config.yaml
dataset: "retinal OCT scans (Kermany 2017)"
image_size: 32
num_classes: 4
mlp_ratio: 2.67
layers: 12
optimizer: "nadamw"
learning_rate: 0.0015
beta2: 0.98
eps: 1e-08
epochs: 52.0
lr_schedule: "wsd"
Rows from block 5 of a small image classifier, named by matrix and row number. Rows with one number belong to one neuron. Each number is 128 + 32 x the weight over its row's rms, rounded and kept within 0 to 255. All counts start at 0. Numbers have three digits each.
After each neuron's rows are labels from the 100 images, of 14976, where the neuron reaches its largest size: "top examples" is what is common among them. Only what is clearly more common there than usual is listed. The data: retinal OCT scans (Kermany 2017). In brackets: how many of the 100.
# gate: MLP gate (model.blocks.5.mlp.gate.weight, 416x160), inputs 0-79
# fc1: MLP up (model.blocks.5.mlp.fc1.weight, 416x160), inputs 0-79
# fc2: MLP down (model.blocks.5.mlp.fc2.weight, 160x416, transposed), outputs 0-79

gate.223:094098121164081105117133082118110117133153087069079125147149108117146150181147157107131109054123119164074105141095151170130091070103144063098057125133145186147110137121125175120116103083147098121095099097073101166132136072151124065107178088
fc1.223:094075119171071109111137079128093129132146090086097135133148098097127138173150166104141129068141100186077097153090156164134103073122136066080065108130159182137127122130103168133121093084152111121072106096099092175127145066151135062088189098
fc2.223:120134149159169152150150130130088120070111173100147177202117180098185109221137116085111120131136093105107114118128105176119149062171097099119084134085129071132110140120131146154140094116158106109147143124137132187061174082133094153106134139
top examples: finding: diabetic macular edema (60)

gate.320:128066118133105127114155122148096146099131121112067217164161116149194117157109186108119140117127114159102095124113148166179109099089096068094084158107111132114157156091121145153172110129207106121105108160185071184068160068117117089084133133
fc1.320:155163176111180151152095109145145159131116100160098085107085119157076079113115093160115140198118167104192159171195064099087129136177119161155168162128092100162106116121195087113145180147075115108158168140083150080130115189161144135147105156
fc2.320:160120126120097088085107185130156143170135105144106066082208086169125122042096127103151135102100169115104152131105123070132091192068163172151159149167124173154107106095139132112126117162095147122106081136109107083161107163127175126114089106
top examples: finding: diabetic macular edema (51)

gate.173:138170107113094057118155167153091134143109153074190146092124177165118166130098135110119066039149170177163160118134106142129142138127141126125125185145091121138101110156127193139109171125118111140238153117145102114146116110065150142156094108
fc1.173:143169109108099072128146173162087148136103155085190165094128185164118156121104117117132083042160167179165159127138103144134135125122142110122130183152089115120116115158136199134131158126119102139226148121152092122142108105073147131153076118
fc2.173:148133132103127096069095128202185092126187138106140145117149100255166107153121122089140074124107091157124143160109105110166125114176134157112144241106065156092127132152150120147139145160151066131134130093125143133234077102114135134112086124
top examples: finding: drusen (48)

gate.20:178085126172097073104105136141150128117134114119135101153208060173145166154093141173132120094100129066166092150128113174154091108110153135147099136092101122135124155145147149179145123156110142123161069130113124127135076175064095150131173156
fc1.20:065151124074157145163157109124122131137134153134135140104061178085100074108145104090133135168156118183091169122122152076109166150151110135112165124170155155124140102112104093107106151106098114139100181123142127133157171098224161110125080098
fc2.20:097142126157158091099138109116142105179170183161139107117123137106082121116115095138167121141081151121112141152162144104165143117138163156093156100147122116155102069154114022167154165215102133103133157097130137123078109117138176114131127167
top examples: finding: diabetic macular edema (50)

gate.339:160115084164059065160160147096088134109091074114128164121197150150176122101149200133083099106093136166125111100127180155147126106079109148120049087191110192128132112163075096134115157078185099127157086109191084134180131115118116133097139153
fc1.339:097124176100201203103115109162168133138151174154114081133051108109079137159109059123178154157160109093129146160129077100125123152178144114137198168063150069125124140089178151121144099178087151122091176149064173122077132149135135117157113098
fc2.339:166186162113130169083163166142138173127086123125102123124132105095147125099160118188114160096146114162145107087075199157115120184110125157099158130124104153196113101142162195136163160122125137108135137103102119117086137157110170037100140114
top examples: finding: diabetic macular edema (50)

gate.99:134127162113081072119113111121165117124151114100155116095209171153212132114080113106126108089151080126184148058069149098087142132139139083134074105141096151133089131147069125112096182157073179136164079155114111098164099181112137167149043114
fc1.99:145139169097088077107107110136174127124149106094176107109178127165197138119099114122100131078160076109194141073087128091096122124159133095135087125114070136142088105165080118139092203140097167147177086159116100100170080180116127152162063114
fc2.99:158159091175097146152099128146102133093110069074162128173109122120073157169124151128076107154144111159133133183150109120092143126177124089173098145142182119108133122147096175163099107150138133176167145146156195133185088113173129096104162084
top examples: finding: choroidal neovascularization (73)

gate.396:097068150135134099151113154114118111099114131098130088100127123139138120143185104154153121092143130107142158093090152114151096089099193074232103118114159099106084112125102201107110107124160115102161080093067162116113100113100099089166082081
fc1.396:157170090147125156104153111141135139177136158172121192168136139109140144101080136119095128173105129143091104156144114148110145171130075173045151149155084164144170153141156076134150119139092130160102165174195105166111134126158155175087180158
fc2.396:108073087123121084125099159162144119203097131133098094090057159171128183139132139133151170104098117174118185132135124125143098107145128117155171154156102180183089106137114094138128169122147082106120173103129108119153149138117131110126083158
top examples: finding: diabetic macular edema (45)

gate.160:142071093190125127114159151086089121145076121157128224109127186179202106136106167115129109117137125165117085090088133144118150108029140094121110101141139112107135129147165102080132081132095149120083154138173071160093141146078146114091161128
fc1.160:132088118187122127108138155072116125166099150158153255130118204166217101139119168116141126132098118152120102087095140125141129108005157110099117111112131100103144132158166128089141084148082153141121164172169079178092130118108146143096165138
fc2.160:141123102118146108113108167075137131102079153103169101109119135086148108167141192140138143187094156122129109079099092191083156096114181175126114115108184115061107106129110087175161138109122177148154098081112162144119107132089136168163155177
top examples: finding: diabetic macular edema (50)

gate.413:159119173093175108068104161113149119080091156052114096135132133123123144117127141134120088151089137104137178114068127087181135154121143061170124118076125086087180134134108134108108099071138146113157096122094163115074126145076094088195121076
fc1.413:078122104182101146188144088162143164155152092166100133117132096156138127147120116129142156120167103173135062138168110182085131113149073151095139162156115164167075145112133112137129177158100120150103153147164058128168129123172161139067154158
fc2.413:161146114115090098108099137172155150127090083075161121141063089145079163078024107136139082138093157173071124128109110148131108147179076158132169173138119128108100143137113145137180106067105106095174196181175129141155106107100113142122138157
top examples: finding: diabetic macular edema (55)

gate.191:154055117096106137145124050164106123131166139055159121153128102127137098133156180137096165090171139136111078161133125145141136086159137116130045115150112160119105123158108140136110099092152100103112084140117115151151069136153125095096124155
fc1.191:197108209053122191118127114180116172133173172140120133117066174095130097132072113182120183095168096074116124163157080131128157159139163154130126115067101092120155110125121145137130141110105127124109138087150126149119075179134111066150149140
fc2.191:127172135129113118131115171185082179108187104131150126133076115106089116123092172166109171119137120089133108137112062141160168154085139211102156101116108115148135119133145136092025149150123149088132169098155127122091148160125163083131104176
top examples: finding: choroidal neovascularization (71)

gate.169:130068172140129157153105123169099122125140103106053065124093111157128094142180081118135131129100112072148162133098098113100129107115149081167100147090154104127125143061146135135092132089119122104108096100013178104123120136148092112162085056
fc1.169:117178074117124114093141126089157122134108157164190207133170141103138158104083169143122132132146158198094099122139147145160134153140094166076162103170107162130129112180125120127172111181122122138141165157224093152135138113098173134084175191
fc2.169:159122075147122130088045157180130130143121125124083096113088136199133163137127142153118117054129158149078133103142151138118030080134131108151153208150096185135099132143122145144203151104150136081128157099121110168166116113115111121126104126
top examples: finding: diabetic macular edema (52)

gate.296:164111175148138116104134073133065090112151111148145190141120150122145141143072149083128068094129119150170141106082061126170127122108189123142129141060133055129127125081202118142143114190180130106115145166127121127123133177095100096137108113
fc1.296:171129157175125140109151094114062083117137108160170207131082153095133130103078140086130061099152138147154136109093091131158125139128201151121134109084142063128142106074177108131172113164174140089098166129136113150140163170099118077126120124
fc2.296:117101116093164121096133101102074137161125110127154172133142132151189214087138141141141126154142128148142151103051133089124154145125118113162124104132155162149135102113102078039115099140121131186115143116131110139108143192118068146100163093
top examples: finding: diabetic macular edema (46)

gate.346:136077129170137047093072113108125105105127119069155161149201089183181168153111182109125109068084161112167084130114081190135092098104105094100089124087128127114091113124114117162147111137120145091150076129116108131154101167060136146135160145
fc1.346:075167140093140185175174096135116115163162141161093112087059155088101088117153066155147137202164109152097172137150160072127145144171123162129162142155158112128170129090152108105114158105122119153068193115136125105147175128228142121124085118
fc2.346:103140117121149081108109148152151123173165138166115109114161111142161142140106132095192129102053153137123141148142133119184103140085115172113181136132105168162100055114160069131138138223101111082112149086136107126094115144122169094116102135
top examples: finding: diabetic macular edema (68)

gate.104:195144146179100089096143132157134144155111140136159162118125181180114153198054185098135070055138169173148101100110075170127119129098135069126098191084098075106127130155176160117154124201150161118191088142131072139067138122077193119093112148
fc1.104:065118100081147167167107126093119111109129121126107085142132080076138105043205076143116173208115081083106148149159191083116146133153132185122150063174163185161131130102075096134094136056091117135059179117126171113189127139173085149161155117
fc2.104:070113132162141154140142121145085168160067157215088130120059124054058113133125083170168174163132157107103144120132150132116117112073135082145103089166114116136130103108145124102092134112136149106095134111139116161061122148147129082173083158
top examples: finding: drusen (38)

gate.344:152136082143156173118141084177122116142163163158116122109127072119138143148124075099071082125170189108070169147155076151132128139150108180100142195117105140126039112115175079133102201182158143140109156162089093061117154135154142105122159153
fc1.344:132143051148150166109125101177114110137148125134130116118116078124137143158127088084058113133170185121060180146155076153112113128153096177086145205100113134127048124100176075142095190182155136145114163160081084059107161108154152114094175158
fc2.344:041069183154117089164152117112149119124132120112109139127084139127153097127184136108141194118132154084120102106184100178158185138112118126135110114156157068161056172092168141136101170125107080089091097189115129084091155121140102147115115155
top examples: finding: choroidal neovascularization (98)

gate.240:136053103122114056171093115139083174126054063080140106169220065184148134089232155148141142103153118127154122102151160112135145079131152099157076139168114149118114138151103133104128120053199101114161075132147144103166084114133090127115095148
fc1.240:103101067197118145140130091103077083140122114124108112098161107129122123097157191104111105151137172195070101130087172140096108117095093099105084138166152191148147145165108080138129093130159140123063129096130094131114166075165191135067192132
fc2.240:107077100132158086112111113068131061127154140112095129131173162119093138125097127094182085138091184102134124122134132138137147077145125076099124091160180116100097135104097031124186077132124175124077122160143097118106184086128122213094149107
top examples: finding: choroidal neovascularization (66); finding: diabetic macular edema (28)

gate.6:122125076150081076128115130088083124120116066105126150112220141130160139107117191136073135134085128178088119108109154156107121134085127145123063113201155219118119115154083099152093120103114135151141079102230097129154129115111152151097160163
fc1.6:130120189087173182122151122163194140106143167179115104133067119136096142153106062121179139137154136088172143144121094075157125120162135115138184140057118060137162134093190146111174126177145114098115201138061159106090132145136109110163097090
fc2.6:153197156087138172082155155158122195133107119130119176115142099109177123146149149176078146086159108158142100103088188167106118184136130141097169131110088137213139111154156195133158161109128130115152145090133120126086129134104174049107140107
top examples: finding: diabetic macular edema (39)

gate.55:133125106141105145093103126080172122138132171146129168157186129149178185123102129139128133112075112081120129063046164158136128119064138122177093087151105162131153089159123151113148146130102125120166140126149155156118051123093067117173156140
fc1.55:143165116103122139119098135099185138125118141148148177143200125169185186119107116148098120114066117075138131076073158152137123124069124157178108112151079157152154108169152146100151150136127134136188167140161149132141050140108055141173149157
fc2.55:157085151129116149131145156114100153118123088142156127158132155103119155133183131133129111159163105137123153123086163049092104138155153106177103078142159124061188125130090143137138122084142109156175139131164197158123132156091083135122132103
top examples: finding: diabetic macular edema (36)

gate.328:150137155139111132079150133130090071110134146082145103147116130101111159145153150121103089107111144109123182126079125108165124119175197083179098115091120094135165126142134176134139057118162118116152082104089170157093114116107066056183138083
fc1.328:154139161137141141075146160109097066105127150082173088136127118101095149132169149117097097113103149095125181130089131083157121116157178089170115107102138086142149117153122170123128054111166136119157097088086194144093121137109063090182129082
fc2.328:105136188145164186169172113106115149086152128170137108109184129125158060133162106158140142104167113084177107117145148137104141129085174122127092116121131062124139130142142156151098135122154143159090069092092137129149114138144133125160109103
top examples: finding: diabetic macular edema (67)

gate.82:158155136142079068092131166151116111117150128079165141096106172187118194129096161101092053073075171132153170107133082143131157139099111159127122172107112075129110136115173137116139195150134112142204162122139095103135125126076115141155129104
fc1.82:094177117104138085155139163185171176103102177135178130090138165180098155143116068149116107089151128130164125155185117137151120112171086139148160180175071128137136120125154189144149180152109103138247111158146097158155086096108123177151079143
fc2.82:142110130086112087109101117206186098095203126099120148110121095234155103145114127105148110130119118161110142168108106110150069137179108193113157238144063176105104145139175152147160137147146019101102150099124158127186078098099130115126118109
top examples: finding: drusen (41)