{"crop_scale_min": 0.7, "targets": ["finding"], "norm": "layernorm", "mlp_ratio": 2.67, "patch_size": [4, 4], "beta2": 0.98}
Rows from block 8 of a small image classifier, named by matrix and row number. Rows with one number belong to one neuron. Each number is 128 + 24 x the weight over its row's rms, rounded and kept within 0 to 255. All counts start at 0. Numbers have three digits each. After the name is the row's rms in percent of the matrix's.
After each neuron's rows are labels from the 100 images, of 14976, where the neuron reaches its largest size: "responds to" is what is common among them; "colour at peak" is the nearest of a few named colours to the mean colour under the peak. Only what is clearly more common there than usual is listed. The data: retinal OCT scans (Kermany 2017). In brackets: how many of the 100, against the usual share in percent.
# gate: MLP gate (model.blocks.8.mlp.gate.weight, 416x160), inputs 0-159
# fc1: MLP up (model.blocks.8.mlp.fc1.weight, 416x160), inputs 0-159
# fc2: MLP down (model.blocks.8.mlp.fc2.weight, 160x416, transposed), outputs 0-159

gate.126 163:116119158138121152150116148095111157140118122112173134151147097116110148142147119110108154103148154111140126128132112108107134153121122180109181102135136120128158148109165176138125166105141146063174164121152150120108099125161116186113154120144103117108086145137114154119123161108123135111158090135129140130149123138173147164119121100127195116152081159096112130163161093137136114111163136115147122071094114128141149156123084147107159137118116140119132125102143102131095103165127155
fc1.126 164:102124153133118135142120131084127144143123108109174139157142092111111142138138114118115161122140158113148120123136112119119133144123117171101189088137146112136165148104159181136129159110139144070171158115146154122105099130166109179098149120140110131127084146137107174125130159110117120109164096131117142142157136138177145176127125097125192116153088155102102120164165097138141108105148133109149120090090096130145146154119082148105163130116124132103130118100144097121094106155128142
fc2.126 134:114113141115111131152168119132101158132124155158125115088110099128150136180173161093116145108133158089144135171147136113117114115110126111119090135153136100116163159106157155087142157111118158094119079162153111122129105129157096100153131117162131129114107161138147132128136146144148083083150087160120103143115099112150121156112182129129100138121107148139146153113135134143131121104135142178129127105152138159082144162152120095096117101089107128098150120161165162118139130186098157
responds to: finding: choroidal neovascularization (88 vs 29.4)
colour at peak: grey (69 vs 24.9)

gate.262 189:141125131134104189122120105173140133152105131088085123137113144150113148131115153117110136085124093162114105129140112126122118114156126126149106175097124133110170151142127134127139152142156124134093155100123181183133145139078143148126110146133133102141163106115123137170130134136137157151098141115108148089132086141165137128107122138121125122135126151141104079153104087106137166114170117117127082114044152088172121129116123153102176162119114098160116165145123123152109128155113120
fc1.262 188:090150124150122066139135157090127131145113058148139103141108115090104134132137117143118143137094155112163182132109155142107119131118115134107118116141116109119117088124166167128126135099127181107129104171105167090136097138107114078130146150138126105150120154140146158157174160155136085097113146093154130161127123096128132146132119139142069130130106148138090140092174166132107076121130147154159165119110116142140158125134096127138149099161128136165128130132105120132169144120143141
fc2.262 196:137086155113131144151163106106129100122104109139142127157132121107121123113124090141105161148172148091173115145151149068130138119121130134105114115117145103116161167081144119111149134091104139078142124175129093150081105117137114144133139111139153101104089165150135098139128175153153124112177104175172151102098104128144109169155140128135126136150141151109126113099112161175098112116137154119124129118132122159108177162151091135120127129070111109105155097133137125101125104124099112
responds to: finding: drusen (35 vs 7.4)
colour at peak: grey (59 vs 24.9)

gate.321 173:111153105142155109146102145116163103121124158121118150100129123173150152120144140122128121120092068158089110158108109171102140127122150108165153153172127124135136104145152133155131097142071118165133139117119140146177085118101142148133094142130078097146162089094126121136091125131107140148127135089098090143134133158110140033116143122134149162118130129142127110120144148094123126147112064124094133134120120120151081099130156156113156127142118156148142136143127121133124154167122105
fc1.321 172:122152114141143101132104158125164100119138154117129145100120125173149147133136147120137128125082083155087120156114106172112133121132138105160149145156131115142125119143156140165146091145080111151148147122117149146165066102088143147130095139112076111144175074109113127136087123120106143165128140083091098144146130163114130033119152112138144156122135127131118117110153143092133128146110078134102137138116120120148095087131155144115142130134119148166150148137124127138118144177112117
fc2.321 155:153122109075137137134099135137132121158154155157093157056132132162171146150144150091145113087110137146111166144163110127132095155148152145100099172155098157101130110131123092083118131165110121113083118100145121111167136138117143125104128128158088115105144121103116091105164118165138129126126149092135115123133147152146181102101150190154128141145115109157166168124115103123144158121092112157163126087136159160145113139115140141119150130141138129115138101167151134100114127137102133
responds to: finding: drusen (80 vs 7.4)
colour at peak: grey (90 vs 24.9)

gate.369 184:137146146120157147105143160127131116083122127155112185126133093148114127134107105133103134125147154114150118119139088103107137162171133172112155149152139154108150099142160118110132143106114171089137128122157120126130112109127134123139132104137076100127075142141095073097173110143135109119166145127159115112099115117138171133093112145146105131125087160132186165144109152118115170142132109179148119116151155168117165139115108128153141100111128101163102123154148089154085079126149113
fc1.369 190:132157153137154153102144180113138119089110109169108175133137089142104139128113103152115131147135144121161116111137115102119151162155131165109175133146136144112155095141154119117147128114114179098129131115143112128126115119102134107151135112145072118135083128137083083106174120131106101113146155110158125107105101098163148148090110136144085131110103167144166173150113144109117159143150121184143108140134136171112160147118109100162127089111132099163102133161133092139093093125148131
fc2.369 181:105109111134090134164105108124112146154168132154121147142117104141101127141147158116127169094147168113148154180131151107125104086168149093099089136161120151126150157094153167103150150115140162100113145160101133120147099089151114094095111132114120116133113149120141144092152159172143096100142094136089110138111088150154092145101122170158127108133137097121122147096150120118152109096107119147147164112117147168127148103133101106134149116106132172108110101164165175104120111148103126
responds to: finding: choroidal neovascularization (62 vs 29.4); finding: diabetic macular edema (36 vs 11.7)
colour at peak: grey (51 vs 24.9)

gate.258 171:141163118144144123101131131130154066157145157090137164094105137168135150127118145146154103096091076160101121155103116152106130129111149115147132145116111131118134092141123108140124125165065084153117154083127119151157095139096127125142094151119081112140168087121139120140120110100113161166153134089108133126119140141123142089109134111174110189140124154135109090114136133100141119154116088102122079144124131136161096103140157168085125168113123142132135168118126105129112144144122113
fc1.258 168:113103130110119125152136123108119173100107100156127093167150121082113109124127107112105167164167173095156127101153144107151127136151108134116137104135152117120115152114119145109139139092189171108150095169133140115096154119155124137117157100136185147119093172130117146127144152144138118092105123165158126134136114115143126175151113144094146069117127094128150174137117114149130139092143167155135178120122120126097164159125097097173129083140144117113111079136135147136134109106143131
fc2.258 138:127104147167116138145159109115115135113099106127160133200154127082100120135131086135117153155159145102171100125123152091117150116106121116122119094113159096129150162089153160144143154083132139082161111188122114148090125115124108116138146129113168117142081145170141138134096172132143135114161099180160147133101101090133090165145137093123120108128141154100135094108120164155107101134152159112108121138138114134110156147156098114127137126079117111122146111100124121127145104111119134
responds to: finding: drusen (81 vs 7.4)
colour at peak: grey (94 vs 24.9)

gate.331 155:144097134124094137128127150152120110101110118108162124088189150184161159139107144120124119120150093133149142121144079109104115154171115149124136143129119163106134126097175150121152116150109127110203142146155113111136094143124074146163118129136100130092119129159107136130107107109162123102122080142119156123132138114087092126103148137163124176137139168112122077160132184147098126165142130137145111099149112119106093166145144122110142154109124105146162104137131106149117128141113163
fc1.331 137:104138108109146133084110102101142146149151132120108138133100101070120115121123121136141134136115144136103111125084162132142122130050151120150082087124144117108118131139061111108098139094142135159086140121147151152132146104111172139106145127120178116180129141125144115145170122109115139152112126119183134129122112155139142099155116115094161127147119101151149164079109094138178138087102142088126136156114126132147163123098121159100146102100140141099105146089106124126138103122130080
fc2.331 120:124107138148112116116123146143127124106068110110136109132132146083106125102110097167136088143125100132140127074115172133113138116136115102124166119126139118135100113142118131177115110122133129157164136134119140102120165112134124118137143129080150136139145091142130160143129092093106175155112115142130142119099167103097180134134091125124121157127168129126082050136168138115096117130159128092071118183134110112136126106115146140146112132143170112119131142101078120147147144064160136
responds to: finding: choroidal neovascularization (96 vs 29.4)
colour at peak: grey (98 vs 24.9)

gate.184 193:104124121173152183137107182097142138104127121124134108126097148159114130124150123136161125126107176084100111140087142138122112140132117106120116094136119129155133156143170127148123117136156133050132146125151157119114095123099094130121118114134140128102124154112149154122124129122152103122114081083088193138117157122176145151115111098099160124142136133096121144110151091128154084141186113136084116113087138167150170123135136088127148111112112130152127140125140169138103098168133134
fc1.184 204:093113117162146159126109186109154135109130110114133100123079137157120126121160127143166138125113168085108098149103140141122130127134102105134113103127125145159131154137171138153125115138158119060128137118144161120126093133103094127115116114128142140106137156111139154111140126112152107113112088087093189138111159125186148152124111090099158127139131144098127139105150077131154083154182118141108125113093133157152174120133134098144155115102114142152124151122144175128081103174133133
fc2.184 212:123096136117104143168133142112094148139109141164118125150141148121125144134152130105130165111157160096163160140163120103095103096106166119101084129164127122120143156092158152091126166100125156076119101173134129143130077145112102115133149133129124108134087161169126139123125163170146077082179114169106126139096111122155093157106144148150109122125152135137130132096143125149130100077123126138114135097129149154115157150143093118125149109090130118110135116158143163096139098171100142
responds to: finding: choroidal neovascularization (85 vs 29.4)
colour at peak: grey (54 vs 24.9)

gate.235 154:134122138145110170124114131138113140115119117148123164119133126136119144130117123149138129104155161094189172125094133108154153164139122112122161175132129128131151137173169123131141184133150149081118152129150107112139102136125137126156136102100080114132090168157078081108145109155150109129152108139138112133122135106119134148104096169164109105118114151121154126115122170148108161134167144167106094090132192163093142133130094106142135137100115116145101105147176080137116088105118142
fc1.235 158:121136119123144078134136116127144111134140139098136099151117127123142114120148140098096129139089105159076089139151114158089111086127139137141091087114127130133099127092092142144119086121120118178131119129099145148113154126134116135096112153148165145126166094092179181144113142102119144136100149108113139132152135154124122106151164096098152134144126106141105127149146084105151100126091102096138158166142067090155112114124166142112110117167139154113161145114087173117150168167121114
fc2.235 129:177119124092156127081117150121144105105095121117135129148136170111166130170096107128169073157134119135140113062130133135166150158100113148147160127078128119132100106147125109137106110150136089138151120109150089078113147149104140145131143107145141128106134095118094094127109094078117158158114162128138149130112146094095124077144146090112142134111108129125158147154102153133131178159120147122099096134152116110122120142120144143152122149140129089148180154092119082143127131109118134
responds to: finding: choroidal neovascularization (100 vs 29.4)
colour at peak: grey (59 vs 24.9)

gate.396 177:080112113124091139155122106110142137161106140163127131129131112108143146142117144127096168110152133129075119099137125096121137150190107148093163123150128133159120162121181168139171152096125142105128160135130165131088097095178154163141125119126121133089079119129117136114108149085147138116157104170124128149123093102152094122124144118122171119142130145098101128130151131171099116123134155072107150083088147118159131113112099140109134152142135114089153127094141119152131095102099144
fc1.396 192:162153138136165108109130155135105119087140123102115124126130157142113111117126116109149080131096131130166153156119114166124115117073155099163093141118118122086128088132094094109083110151123125148120087121126088130170163155087104089120129148125121129174167135134142132146145102176118121149085157083131111106131175144099164127123112145123079146124122118168139131137112122093150140138122101184147105156176121136089115143140145107147110100128119144167106139165110136124127162146154120
fc2.396 183:129137104154148109097121142113162123105132118098161127170125148094122147132104106158151108167110090166116111128113101149160153145143098139133160105099138152171096115140104094159106094159111084165158169110103144119094141125091146130143150152089159146117152087135101111152098122100096152164111143104126162136147145131116126129141088115107125104114135103086116109136095118113117124136111155095123125176107108103181108121096158147144106165161124126174116109090106097149152161120149115
responds to: finding: choroidal neovascularization (99 vs 29.4)
colour at peak: grey (97 vs 24.9)

gate.370 235:114079139121151172154100119205109121143151132136118142108142136182145133146154131134135127078153110138119151147139110113106124087106118161133094178135101139138136153120184135161098137150141085114123119114120119142175107145122113087144085161152067088151107115157133143140136124139133141085134123137112107099126131111120114088099154149132086148108119144095147084144141132145125196141115102142093141107145148137111106129136151114112109132108111137160154150134104152115124147164087113
fc1.370 208:126113128158146207118111151157103155146128161149088120132104144123107098142110105145148126107144132120072134102105188094135119132101137101108096129119118137105168119176125143087136105121149159124069142102148140162167174148130152110108088119130131106162151110134101133133133116138119122120128130135121165104111088078151143083134095125099117113137142118142133142109119134128134136144150094101098168137096166098153141094112119097143096131147167124138072140128122148147117112095170124
fc2.370 207:114134128145123097131130140109140131109087089094168104127114140064094152117107104172125139162107095140139151102119124129095134105124119130110155088128182114116139129120096129183089153123131121134177143140120163118100117122116130118145183151098184154149141116148126156164129122104098142157125128114132134143098145086123197156135116117129103107112156133097099079108148137108098112089129167093097121173116092111139129125120131150123146143138140123151121126110098120162145139085164148
responds to: finding: choroidal neovascularization (92 vs 29.4)
colour at peak: grey (98 vs 24.9)

gate.295 170:149138119148132161138086128124135132147136137147115080109181132173096122127149155097096122104109115148088129158153104148114119106147150106188125140124120147109108133144103136158147151160124103105156186107114137168158159122128138157141095120144101155107163113109150098122089154156140147146096169092098074106143128123159112070091131118113151122132125101141114154118090088123146151112156118134130132111106160088133101100140110186122149111121148124160133155158134147134106143165126124
fc1.295 152:144124108147152154144099103121098147124128176148109102115154144184134125121096137082096103110113127148092127148172084163125127101156183098179130129128134123127116143160123127163136149149135111105151166102125133191150157120098141118150090116132094154096166129099138109119072126138147156181114163102115077095118140113132109062092140114102130141142151131110123129122084111160150143117139122126109094126126151112129097131138129161144134121113122129139139159157129136148081122142114115
fc2.295 118:142146093090117106130094142115120109145152143112118119076113121156142166156164152104151151107100112170095172142149114143134086123119157120117114156160118145108123108150113120101098161162124139129124106114111171111152092141093140123132107149141089152120156129112096141143136113148109087109100166078078107147111126151141156091106143152171106109094120114132140140137158094095136134134066106165163135120097145136166096112128146128137154130173112155148111142161141141136163150154132161
responds to: finding: drusen (72 vs 7.4)
colour at peak: grey (70 vs 24.9)